config = dict(
    image_size=20,
    vocab_size=33,
    norm='layernorm',
    hidden_act='relu',
    qk_norm=False,
    tie_word_embeddings=False,
    init='xavier_uniform',
    residual_init='none',
    learning_rate=0.0014,
    beta1=0.9,
    lr_schedule='cosine',
    warmup_steps=1110,
)
Rows from block 5, named by matrix and row number. Rows with one number belong to one attention dimension. Each number is 128 + 24 x the weight over its row's rms, rounded and kept within 0 to 255. All counts start at 0. After the name is the row's rms in percent of the matrix's.
# q: attention query, key and value (stacked) (model.blocks.5.attn.qkv.weight, 1152x384, the q third), inputs 0-383
# k: attention query, key and value (stacked) (model.blocks.5.attn.qkv.weight, 1152x384, the k third), inputs 0-383
q.212 102 [111 101  82 123 117 120 110 113 120 115 131 145 151 151 112 167 142 122 108  89 135 153 107 136 129  99 168 116 125 103  90 134 147 142 128 185  89 115 120 112  94 139 134 157 135 167  79 157 108 141 125  84 119 129  80 117  91 144  95 128 153 147 125 139 117 135 121 110 117 152 151 138 131 114 101  90 138 146 101 174 100  97 147 114 128 165 147 163 127 170 145 138 128 160 119  79 124 160 125 183 151 116 116 110 101  74 118 105 154 142 116 158 179 134 123 140 172 116 159 120 102 119 102  93 143 110 171 110 135 155 146 121  89 140 109 135  81 112  95 163 146 132  85 109 102 117 103 125 128 144 139 134  49  87 149 119 101  91 137 166 153 114 151 116 114 112 101 158 136 133  98 152 127  92 144 157 131 116  99 150 132 132 108 130 140 122 138 135 133 160 136 152  89  97 115 136 111 113 160 172 137 109 181 143 111 142 128  98 142 177 113 141 107 100  78 137 152  92 107 138 150 126 150  98 128 110 126  99 124 123 108 130 136 131 122 109 116 132  99  85 110 142 136 129  93 108 104 133 137 136 125 138 101 156 122 133 127 110 139 131 160 129 132 152 119 136 125 112 147 124 166 186 109 129 153 146 162 166 121 127 143 149 130 117 131 135 124 156 105 107 119 129 132 100 142 117 139 145 115 154 108  95 130 118 167 144  98 102 116 136 121 145 104 105  85 156 110 169 149 133 133 137 150 152 167 179 152 112 132 104 176 158 139 133 119 162 113 149 155 123  88 139 114  87 113  85 121 115 159 147  70 153  84 103 151 139 150  80 104 139 132  81 129 145 112  85 142 132 100 137 122 169 142 177 148 111 164 141 112 126 111 186 114 122]
k.212 104 [158 120 131 169 148 157 117 145 157 135 150 139  91 125 159 148 138 139 131 112 132  97  95 153 141 130 133 135 122 169 139 124 152 115 142  69 164 145 144 114 124 170 134 120 157 125 136 121 135 130 135 128 112 152 148 106 204 139 160  99 149  84 175 132  88 117 150 114  92 149 113 158  91 152 154 167 151 132  96 106 122  83 171 163  99 141 148 137 110 136 137 132 126 106 171 143 118 122 127  97 110 162 166 144 156 164 131 145 141 139 144 126 145 118 106 134 130 138  96 143 127 131  96 127 117 147  60 150 141 133 135 132 124 131  89 161 117 131 151 102 132 148 105 112 132 134 132 127 108 109 136 167  96 124 106 158 127 145 109 127 122 151 109 157 115 155  87 132 125 157 133  92 157 144 135 109 140 118 103 129 142 168 128  75  90 123 112 151 104 110 117 113 143 119 115 151  82 129 139 163 108 139  95 116 129 129 102 163 107  91  43 137 170 150 145 112  96 106 113 141  70  76 122 132 138 161 131 122 107 107 115  95 129 136 123 105 126 155 116  81  97 130 107  72 137 157 145 103 133 131 147 150 115 118 143 124 138  90 141 108 116 131 149 130 140  82 129 111 120 109  88 134 132 142 114  61 114 117 104 134 114 132 174 159 100 149 128 127 111 132 100 118 140 182 118  89 132 138 117 132 180  91  73 149 106 127 105 150 133  70 110 157 145 182 114  87 131 126 110  88 109 146 122 193 131 109 104 148 117 160 141 137 118 150  92 110 147 137 169 151 148 145 134 139 133 149  89 143 176 147 143 139 116 138 134 131 113 162 123  92 136 162 128 148 163 111 122 127 123 149 132 137 157 126 165  97 145 107 151 131 154 124 142 106]
q.213 097 [109 124 118 167 143  89  98 192  99 118 119 127 141 144 173 120 132 132 112 145 116 124 159 143 161 122  90 160 133 163 136 115 133 128 133 182 129 146 109 103 120 128 135 113 131  82  72 122 142 134 111 117 129 146 145 135 112 140 137 145 123 115 136  94 173 143  64 120 138 138  93 174  80 120 165  96 149 118 124 137  95 126 113 112 110  87 174  96  83 140 108 139 169 123 150 126 152 134 164  96 113 131 128 123 130 143 131  94 102 153 105 130 134 108 125 175 134 111 132 129 125 141 108 119  65 104 104 164 123 144 108 147 142 109 119 162 154 142 150 136 117 150 163 112 132 121 110 186 164 103 106 174 134 110  99 111 140 163 124 103 130 114 105 107  93 163 124 144 135 116 110 107  98 103 119 157 101 121 168 138 109 119 152 109 125 112 140 124  97 176 140  76 161 141 143 175  99 118 147 134  76 122 120 106 143 137 143 154 143  85 101 161  91 156 120 136 101 156 123  73 114 165 150 111 170 161 133 165 134 135 130 131 132 145 114  84 149 163 123 120 152 130 114 142 151 129 123  75 141 122  99 148 125 141 144 101 105 127 147 108  88  83 109 130 108 114 144 137 127 142  93  79 129 167 135  95 160 115  82 119 129 155 151 134 129 167 104 154 136 106  98 116 111 134 145 110 102  96 124 150 112 110 122 145 108 167 168 171 125 155 152 134 165 144 117 138 150 145 103 144 100 114  84  92 127 104 149 135 125 118 142 113 142 138 129 126 137 124 134 142 113 127 134 157 146 169 141  82 121  65  57 159 112 144 146 113 137 132 132 105 145 152 164 132 113 113 112  90 158 126 138 111 160 142 121 164 123 155 123 127 105 165  98 134]
k.213 096 [148 124 107 100 142  71 159 135 138 143 132 147 120 154 114 125 135 145  64 132 134 111 177 118 104 150 166 156  99 157  65 107 119 119 144 155 131 107 106 140 101 114 152 142 134 106  98 128 154 161 165  96 163 152 185  87 146 146 127  90 124 145 133 146 126 141 135 104 146 133  81 149 128 173 152 156 129 143 131 114 121 130 111 158  90 113 119 134 134 104 100 129 101 102 137 128  86 143  80 103 181 116 147 133 114 108 145 144  74 128 160 161 119 103  81 159 133 105 100 125  85 134 148 132 101 126 167 179 133 148 121 114 128 174 148  82 138 108 129 105 148 100 102 131 154 135 124 133 142 163 168 105 124 132 141 122 110  85  88 104 131 104 103 106 170 111 142 135 139 132 153 146 111 176 155 106 143 124 106 112 103  92 113 131 175  54 112 114 123 139 125 177  91 161 170 124 121 133 113 137 137 107 126 158 136 127 153 147 158  81 143  98 153 110 156 109 135 123  95 123 137 148 161 102 156 126 165 162 158 139 146 120  98  97 103 145 124  83 136 116 163 161 162 127 116 137 106 141 134 106 126 116 149 143 143 121 149 105 121  98 156 136 135 118 161 171 173 104 120 115 157 104  88 105 128 160 115 152 114 142 128  96 194 128 126 104 116 137 170  94 105 163 185 106 126 158 136 113 124 132 159 128 125 149 139 111 105 121 117 129 101 140 103 145 135 131 182 137 135 112 129 116  93  92 156 159 148 161 110 111 162 126 142 121 175 136  98 121 102 109 118 118 129 123 140 129 101 118 123 129 115 106 156 119 152 150 128 105 124 147 110 120 130 161 115 116 111 104 124 118 172 114 139 114 110 147 118 129 119  85 169 117 130 112]
q.214 091 [163  82 130 135 120 102 149  96 167 105 112 134 100 138 133 146  98 125  75 121 159 139 153 133 140 154  80 133 102 128 133  96 125 120 203 108 139 109 156  99 134 137 123 105 110 125 102  91 117 102 129 113 139 129  91  84 148  99 153 125 119 141 146  91 115 123 135 143 103 131 124 151 113 142 158 152  80 128 100  95 111 132 124 144 103 119 114  89 149 124 119 151 146 112 129 109 134 123 149 128 142 131 172 124 106 145 127 142  99 175 138 148 136  81 150 132 169 136 120 139 118 159 118 153  88  91 123 157 197 148 134  99 107 166 205 148 145 175  99 158 114 161 122 180 101 122 118 117 128 133 113 113 169 150  90 138 114 130 122 104 132 134 158 132  98 105 151 137 196 147 141 161 150  88 127 142 153  95 102 121 129 139  93 115 113 138 152 103 108  83 103  64 134 160 159 157 168 119 123 149 153 111 121  89 174 124 107 146 145 112 117 143 148 116 133 153 147 145 144  85 125 167 129 118 103 137 153 154 126 134 112 137 132  92 129 142 153 108 111 121 135 129 127 147 151 142 157 107 165 102 112 131 125 105  84 128 123 120 121 122 168 156 144 219 129 131 148 141 130 132 106 138  96 132 119 141 130 160 115 124 101  99 109 118 136 137 115 129  99 108 124 123 132 162 131 136 104  96 121 115 135 110 115 144 150 131 164 136 150 130 134 125 155 144 162 141 176  98 103 101 116  99 135  95 129 159 103  97 135 140 113 112 152 124 125 119 138 113 139 111 150 118 186 129 122 171 119 141 136 112 178 142  89 159 166  89 171 110 170 137 108  87 146 135 129 119 128 102 111  88 110 107 136 111 137 185 107 151 116 174 123 131 133 115]
k.214 088 [125 164 115 156 127  80  91 122 126 119  99 121  96 104 119 115 160 161  96 122 114 118 158 103 154 166  94 146 171 134 173 139 129 139 149 116 143 125 118 163 148 116 116 135 148 146 109 145 107 127 139 132 154  99 164 104 107 133  91 166 125 122 157  72 114 117 115  98 135 129 124 100 143 137 166  84 197 156  89 123  79 138 131 121 104 110 156 130 125 123 142  95 171 145  99 140 131  98 120 132  97 146 133 148 168 106 134 108  97 113 150 103 120 154 102 146 131 139 127 158  98 134 149 132 140 106 156 154  88  87 123 126 133 114 180  96 113 109 172  95 144 107 114 154 132 141 130 157 163 129  99 142 175 157  95 167 175 141 119 105  95  97 100 146 121 141 144 144 139 126 136 144 133 122 114 132 127 140  96  93 137 148 129  70 147 175 129 121 120 113 124 106 102 136 136 147 143 119 143 118 119 151 120 143 168 145 127 112 152 145 107 130 110 108 147 141 123 132 115  78 149 186 128 103  89 120 125 149 128 125 179 107 104 166 136 143 123 138 121 132 127  96 144 130  65 118 130 135 149 133 117  87 134 153  91 125 122 132 158  99 114  80 148 133  83 105 154 109 142 152 137 115 154 119 106 134 131 105 129 162 101 105 124 163 167 124 135 121 104 122 104 104 109 133 192 101 137 145 151 100 100 136 172 145  84 117 104 135 169 114 135 134 102 121 110 151 159 112 136  80 169 133 132  98 162 117 160  94  97 137 123 125  99 129 137 120 144 138 102 132 121 156 110 128 144 139 137 128 105 104 108  98  92 143 131 143  86 155 119 142  88 141 139  66 116 117 139 108 170 136 150 116 103 183 118 179 117 156 196 119 142 114 103 102]
q.215 100 [140 120 120 138 125 117 163 157 124 151  94 126 142 108 107 134 124 143 150 114 112 143 146 144 149 105 154 125 132 176  88 119 115  85 128 132 145 120  63  97 144  89 142 129 149  64 134 116 146 179 161  73 156 189 132 128 123 134  83 143 166 130 137 118 108 140 137 107 136 114 146 128 111 152 153  95  96 132 140 160 143 143 159 123  79 109 153  97 102 133 143 117 181  98 167 184 143 131 150 130 127 179 152 132 166 173 135 118 119 147 103 122 123 123 118 123 146  88 114 141 100 136  78 119 122 182 121 132  99 119 101 150 135 123 100 104 130 145 122  98 146 111 106 102 116 137  80 122 117 104 198 152 151 114 116  87  93 140 120 135 128 132  93 138 127 144 109 118 133 116 144 117 117 147 125 138 140 115 117 134 124 170 161 141 167 106 124 117 115 139 129 155 161 136 154 110 131 115  88 140 142 147 106 159 122 148 171 101 119 110  94 103 127 140 122 151  83 123 155 138  94 102 121  87 206 120 125  83 124  77 129 145 126 145 136  98 120 132  84 111 118 127 139 108 133 128 156 141 117 137 132 109 127 108 127  85 110 116 105  91 131 108 114  86 125  96 141 116 126 103 136 127 126 159 171 133 142 116 120 142 130 127 171 130 149 157 120 141 130  93 106 123 116 156  94 199 122 125 173 119 130 161 118  99 103 161 170 195 167 173 110 146 103 129 125 116 107 121 155 115 130 142 111 124 102 140 157 148 115 117 141  98  94 106 142 123 165 141 129 127 109  91  91 131 149 147 111  95 126  97 135 142 131 136  87  95  99 144 126 152 132 141 135 135 129 122 167 104 157 124 129 137 166 167 134  85  97 101 162 125 164 127  94 142]
k.215 101 [114 101 123 128 165 110 116 143 114 129 142 133 153 148 139 134 124 161 152  99 122 128 167 122 118 108 161 122 130 148 139  86 128 123  78 149 155 137 134 114 120 128 127 117  90 116 117 144 166 146 125  84 152 171 114 149 152 127 139 159 121 140 154 131 152 172 102 172 121  97 128 172  97 142 118 137 143 167 156 153 152  87 118 119 125  84 126 121 138 103 115 102 147 117 147 163 107 141 137 135 105 151 108  96 116 127  92 121 124 149 123 163 117 122 104 107 150 130 141 140 158 106 125 142 100 192 112 111 130 202 108  92 140 165 137 114 126 120 102 138 130 101 100 114 167 168  81 124  76  92 142 128 184  79  93  98 143 143 152 106 119 109 111  95  81  96 122 115 121  86 156 113 101 121 176 126 151 138 161 145 126 137 168 135 155  78 108 154 121 162 120 103  76 153 155 128 129 162 105 105 131 110 100 141 119  92 140 163 117  92 100  99 153 140 157 145 141 132 126 121 134 149 121  92 199 148 152 169 122 118 142 159 121 178  89 147 110 138 127 144 131 137 141 140 117 139  98 134 108 121 104  63 168 130 164 125 152 150 125 146 138 136 141 127 107 116 122 141 114 149 117  95 130  84 160 118 132 103 141 131 118 113 126 135 154 100  79 126 149 134 154 123 144  85 111 154 147 129 115 148 132 127 130  96 119 129 157 110 100 178 127 127 102 132 156 125  96 142 157 171 124  83 140  76 123 126 116 140  85 118 150 120 115 130 140 123 135 111 125 104 159 125 128  92 125 171 161 129  99 135 151 134 140 100  85 136 147  96 112 129 122 120 133 173  62 127 131 138 118  71 148 143 123 161 148 126 110 123  85 112 148 103 109 134]