python train.py --model="autoregressive pixel model" --dataset="retinal OCT scans (Kermany 2017)" --train_examples=98430 --vocab_size=33 --arch="transformer_decoder" --activation="relu" --mlp_ratio=2 --qk_norm=false --tie_embeddings=false --init="xavier_uniform" --beta2=0.99 --epochs=7.2 --lr_schedule="cosine"
Rows from block 4 of a small autoregressive pixel model, named by matrix and row number. Rows with one number belong to one neuron. Each number is 128 + 24 x the weight over its row's rms, rounded and kept within 0 to 255. All counts start at 0.
After each neuron's rows are labels from the 100 images, of 14976, where the neuron reaches its highest value: "responds to" is what is common among them. Only what is clearly more common there than usual is listed. The data: retinal OCT scans (Kermany 2017).
# fc1: MLP up (model.blocks.4.mlp.fc1.weight, 768x384), inputs 0-76
# fc2: MLP down (model.blocks.4.mlp.fc2.weight, 384x768, transposed), outputs 0-76

fc1.536 [134  89 217 113 136 149 155 163 138 124  99 117 134 170 121 114 149 143 111 160  95 112 133 112 139 100 159 165 155 139 133 141 183  87 153 164 110  98 130 107 140 132 151 108 127 138 113 109 137 146 128 155 136 133 163 121 145 131 190 109  74 163 137 139 119 143 142  75 129 131  72 169 109 142 126 130 166]
fc2.536 [ 95  99  54 149  75 108 102 100  98 113 165 149 161 112  93 120 123 112 116 124 114 124 126  84 116 152 141 116 132 115 108 143 117 130 107 137 199 153 137 130 109 118  93 120 117 140  91 143 166 106 112  94  96  70  61 112  96  76 119 126 128 135 117 110 111 141 113 148 161 142 157 127 141  91 132 110 109]
responds to: finding: normal

fc1.737 [120 125 143 122 137 165  96 116 105 129 139 104 164 120 108 148 107  98  99  98 115 151 121 106 142 149 169 123 100 140 120 146 153  97 150 116 130  72 152  71 107 134 136  98 138 151 144 172 137 128 166  87 119 141 161 134 125 158 115 152 116 129 111 198 151 131 134 103 108 124 128 107 123  65 104  97 146]
fc2.737 [127 104 125  95 112 123  99 111 109 112 115 159 132 170 105 180 114  65  99 161 163 152 145 133 120 163 128  91 148 121 124 116 107 109 114 108 132  94 142 143  93 101 126 120 165 120 138 149 101 120 144 121 127 110 104 168 104 131 127  96 130 137 115 134 112 142 144 119  85 144 139 170 134 156 158 135 128]
responds to: finding: diabetic macular edema

fc1.388 [164 132 170 157 121 101  89 157 124 127 105 113 131 105 110 113 100 122 129  84 118 109  93 113 148 135 112 142 132 132 120 118 130 134 147 163 160  80 147 107 122 129 150 127 121 142  89 177 105 146 110 109 119 103 106 113 122 110 130 115 115 124 121 139 127 156  56 135 132 104 101 140  76 153 116 144 135]
fc2.388 [137 145 128 168 143 127 124  92 146  63 210 143  94 114 106 114 107 113  99 110 119 159 138 136 118 128 109 147  89 161 100 148  68 130 150 117 119 156 122 110 130 114 114 131  75 100 141  97 135  87 152 131 140 124  94 145 128  81 144 124 107 153 161 154 125 136 156 113 131 136 143 136  96 100 131 110  79]
responds to: finding: normal

fc1.369 [215 124 122 157 112 132 130 126 104 111 127 105 117 148  77 102  95 107 152 115  79 125 127 138  82 105 127 125 130 139 134 143 106 119 117 114 143 129 140  78 121 133 161  80 140 127 104 160 116 156 129 141 133  99  80 133 145 140  82 117 123  92 155  95 119 182 127 160  82 126 127 135  94 135 132 130  94]
fc2.369 [ 97 151 114  94 168 142 149 119 165 165  97  99 131 127 143 178  97 155 146 149 173 120 127 153 117 169 157 168 118 126 104 145 113 134 130  95 107  96 128 145 152 118 174 104  99  92 162 124 127 132 116 104 109 161 161 122 184 140 117  98 161 132  86 138 139 112 176 125 135  95 114 152 165 139 131 145 165]
responds to: finding: diabetic macular edema

fc1.506 [121 119 121 154 148 130 137 131 145 115 176 110 108 129 175 105 123  69 146 119 108 149 101 177 120 141 123 133 115 145 173 100 120  99 113 132  96 107 183 126  86 105 146 134 113 138 130 172  90 130 122 147 135 127  98 122 127 154 106 100 132 118 126 150 164 111 125 141 151 129  98 119 110  90 109 125 132]
fc2.506 [167 119 102  84 150 104  95 167  88 127 147 148 110 111 134  73 150 129 168 114 156 120 108 135 161 118 168 142 109 137 136 146 155 113 144 164 142 134 110 132 104 139  96 144 107 151 129 126 155 182 100 106 115 120 148 131 160 121 113 151 160 116 182 110 158 114 114 149 113 135 122 202 118 118 119  93 116]
responds to: finding: normal

fc1.334 [ 95  94  89 137 119 128 176 163  96 147 117 105 116 137 148 111 126 119 141 105  97 131  94  99 109  86 117 119 129 106 149 127 150  93 164 121 114 159 150  96 132 110 154 104 126 143 130 125 157 115 117 145 146 126 103 109 122 168 132 126 138 136 130 148  98 112  96 111 102 128 125 103  78 163 157 121 169]
fc2.334 [133 141 118 108 170 146 110  99 172 141 139 148 133  95  94 152 111 144 150 129 167 136 125 175 157 150 113 165  91 122 122 128 148 142 141  88 150  89 112 126 154 149  60 142 109 150 137 133 103 134 128 114 124 128 163 117 146 133 120 120 126 165 157 107 194 137 139 159 166 120 149 157 108  84 116 135  79]
responds to: finding: choroidal neovascularization

fc1.131 [109  96 157 171  82 166 153 158 116 146 134 116 113  70 118 117 127 104 172  93  97 135  96 122  79 108  92 133 135 117 123 132 132 118 152 135 166 134 136  86 134 121 166 114 142 137 127 105 148 124 125 114 158 118 137 100 107 150 114 132 140 140 127 133 159 117 100 160 124 138 105 104 110 158 136  78 153]
fc2.131 [146 104  80 142 121 137 150 106 118  94 144 158  93 100 115 179 119 166 125 119 145 147 132 125 135 148 112  94 168 111 145 131 131 133 134  87 122 113  98 112 104 154 124 140 118 143 143 101 112 130 157 123  76 104 142 148 151 102  65 110 140 151 156 104 172 124 146 191 104 128 176 123 156 149 136 127 121]
responds to: finding: choroidal neovascularization

fc1.194 [108 110 108 105 140 138  81 166 136 123 130 123  94 109 132 131 162 154 114 158 132 110 119  94 111  75 138 145 150 109 129 111 118 136 130 100 146 141 111 117 155 114 156 124 100 131 100 124  99 117 106 129 117 137  83 153 113 168 170 160 111 125 146 114 112 123 120 127 134 124 132 200 128 120 149 158 157]
fc2.194 [128 137 111 147 170 125  95  94 124 125 150 152 106  92 112  85 116 114 125 132 141 131 133 129 111 120 150 117 135 135 166 107 114  98 141 128 122 157 141 122 150 140 158  75 117 118 119 132 122 148 127 176 126 163  98 135 105 131 118 152 118  98 155 114 145 149 202 143 133 117 158 102 121 142 137 143 127]
responds to: finding: normal

fc1.77 [103 109 149 124 124 164  90 160 146 139 173 112  85 152 155 130 139 107 108 139 160 125 121 169  91 128 141 185 108 145 173 121 146  91 117 141 120 132  99 137 118  99 141 141 170 121 110 171 100 152 109 106 114 104 132 128 130 171  71 124 109 126 121 102 164  89 125 119 163 115  49 132 120 131 126 109 123]
fc2.77 [141 142 117  90 175  97 109 129 108 121 151 112 116  84 138  95 124 158 134  77 144 137 120 124 129 120 165 136 142 135  98 117 135  84 136 179 122 104 160 152 100 136 106 133 111 103 150 157 162 131 104 113 130 195 129 168 169 106 122  97 154 106 172 105 135 136 151 138 118 107 157 148 142 141 139 103 172]
responds to: finding: normal

fc1.475 [143  83 120 106 162 122 112 123 145 100 158 112 121 140  88 115 117 152 184 135 175 101 107 143 154 129  85 128 134 104  68 101 109 146  90  69 134 129 135 104 133  84 143 158 105 120 140 213 114 119  99 147 140 148  98 126 157 127 137 100 147 100 112 158 120 143 124 141 151  89 101 137 135  87  95 134 105]
fc2.475 [133 124 128 112  98 191 140  92 129 134 137 132 123 108  93 142 141 144  76 143 154 101 143 134  98  79 141 167 144 135 139 140 125 147 158 128 115 118  83 127 114 129 120 140 167 148 134 112 138 100 123  90 119  92 134 116 158 102 102 121  97 149 154 135 126  95 116  82 154 106 115 125 109 129 139 113  93]
responds to: finding: choroidal neovascularization; finding: diabetic macular edema

fc1.160 [ 90 132 134 153 165 143 131 161 119 137 160 116 127 146 141 107 127 110 168  62 155 117 103 111 134  80 114 127 154 112 167 137 143  73 135 120 128 114 141 108  94 146 151 138  93 120 130 178 129 137 150 115 119 119 133 104 152 118 147 125 153 140 133 184 161 138  89 120 172  95 158 161 129  63 114 108 128]
fc2.160 [115 133 100 185  72 179 112 118  86 118 127 157 103 140 118 158 126 116  71 127 182 127 109 113  95 112 128  84 157 134 133 135 111 133 118 102 139 157 166 114 111 163  87 155  99 192  95 129 114 125 139 128 137 131 119 132 135  95  97  79 110 139 100 111 176 100 129 115 136 124 136  84 137 106 138 114 118]
responds to: finding: choroidal neovascularization

fc1.567 [127 112 134 153 150 151 117 141 110 192 158 125 148  99 102 112 150  91 153 107 130 179 137 140 106 135 131 160  58 151 184 167 123 121  94 116 123  86 131 127 142 138 141 122 113 114  95 144  94 139 118 140 173 102 123  84  94 142 153  93 125 128 122 127 142 148  78 123 143 133 103 109  78 115 116 138 120]
fc2.567 [126 179 111 110  87 167 180 108 145 104 123 115 125 130 128 160 113 159 114 135 122 119 149  90 154 112  97 130 176 122 125 144 120 168 114 149 136 118 124 123 111 117 124 128 162 109 158 145 110 103 130  92 141 114 151 196 108 107 112 158 143 134 116 123 122  95 131 150 146 138 139 125 133 112 133 114 179]
responds to: finding: drusen

fc1.762 [176 122 113 106 143 124 107 113 102 116 157 119 148  92 130 170  84  88 110 142 135 146 106 149 125 145 130  70 150 124 122 107  84 155 127  86 156 154 114 116 119 127 144 127 122 150 144 145 136 114 139 105 102 137 145 165 103 113 127 165  89 122 163 114 142 149 107 201 164  78 139 162 132 109 131 176  89]
fc2.762 [119 146 125 164 107 123 170 134 142 104 112 165 146  89 103  94 147 169 163 115 106 138 126 124 149 123 164 163 159 135 115 186 123 110 117 152 123 101 105 111 128 100  75 105 177  83  87 153 140 133 125 172 139 104 140 130  80 147 134 107 180 112 125 134 129 128 118 122 125 135 135 131 150 143 120 137 171]
responds to: finding: choroidal neovascularization

fc1.578 [161 120 168 130 110 139 124 156 146 158  92 108  82 136  93 104 107 137 129 171 147 147 109 148 141 174 156 136 103 109 136 188 109 145 132 112 122 124 102 126 143  72 159 104 103 125 124 138  92 107 156 148 138 110  85 120 166 112 158 156 125 108 134 104 126 179 125 146 116 109  81 142 115 130 143 111 143]
fc2.578 [100  85 121 121 138 132 170 110 124 119 106 120 159  88 135 143 127 116 141  95 138 130 129 115 123 145 122 107 132 132 100 115 125  76 147 116 118 150 151 156 106 135 111 102 122 111 142 131 153 151 137 116 105 157 157 137  85 128 102  88 124 163 153 161 135 122 107 123  88 124 179  86 177 132 127 155 140]
responds to: finding: normal

fc1.52 [165 131 126 101 114 169 103 135 154 167 136 133  71  85 120 135  93 119 154 115 111 131 108 156 109 153 166 125 113 105 167 160  98 148 103 127 153 127 101 123 125 166 144 123 111 153 138 130 131 113 119 104 109 113 149  88 101 195  86 159 131 134 137 115 128 126 128 183 149 131  90 132  74 169  70 160  92]
fc2.52 [147 119 115 119 148  99 163 116 131 103 130 113 143 143 142 104 142 119  82 166  87  96 176 117 140 135 130 122 113 114 139 130 120 135 106 147 126 144 140 110 120 118 171 119 163 116 125 118 157 146 115 113 147 113 126 151  91  87 106 144 129 110 136  86 101 122  98 111 124 127 136 125 140 141 170 129 152]
responds to: finding: choroidal neovascularization; finding: diabetic macular edema

fc1.474 [133 145 174 113 160 161 142 146 116 121 140 101  90 117 138 118  85 167 148 137 125 111 103 149 124 134 106 164 141 146 153 135 154 136 108 140 127 145 164 101 131 129 148 133 146 152 162 156 123 103 141 130 147 115  91 118  94 134 166 117 139 121 117 131 132 119 120 170 160  97 109 171 148 160 132 155  87]
fc2.474 [159 101 106 141 156 115  91 125 115 124  82 116 144  87 115  98 163 135  91 105  95 108 137 122 127 117 110 160 147 128 131 179 112 125 115 123 133  89 141 167 165 120 173 158 102  93 107 168  93 130 132 134 123 101 169 156 157 125 122 106 152 119 165 152 115 160 128  91 152 129 144 165 142 153 115  96 123]
responds to: finding: choroidal neovascularization

fc1.617 [132 158 119 119  98 122 124 108 122 157 138 112 124 114 105 122 172 137 117 153 163 122  85 146  85 114 103 114  72 118 116 168 167 158 135 135  86 129 142 134 135 146 131 140 101 161 127 117 144  80 122 101 109  76 144 135  98 111 140 159  78 159 126 139  91 154 147 144 104 141 149 111 124 110 125 126 130]
fc2.617 [ 98  87 121 110 127 129 130 109 128 162 115 123 139 119 102  83 146 166 169 132 114 123 113  97 130  85 135 144 171 143 117  91 127  75  93 185 107 125 106 139 152 129 108 109  77 104 160 127 126 131 153 123 132 201 117 132 167 126 154 146 163 170  88 166 107  90 147  92 142  93 122 162  93 118 140 102 133]
responds to: finding: normal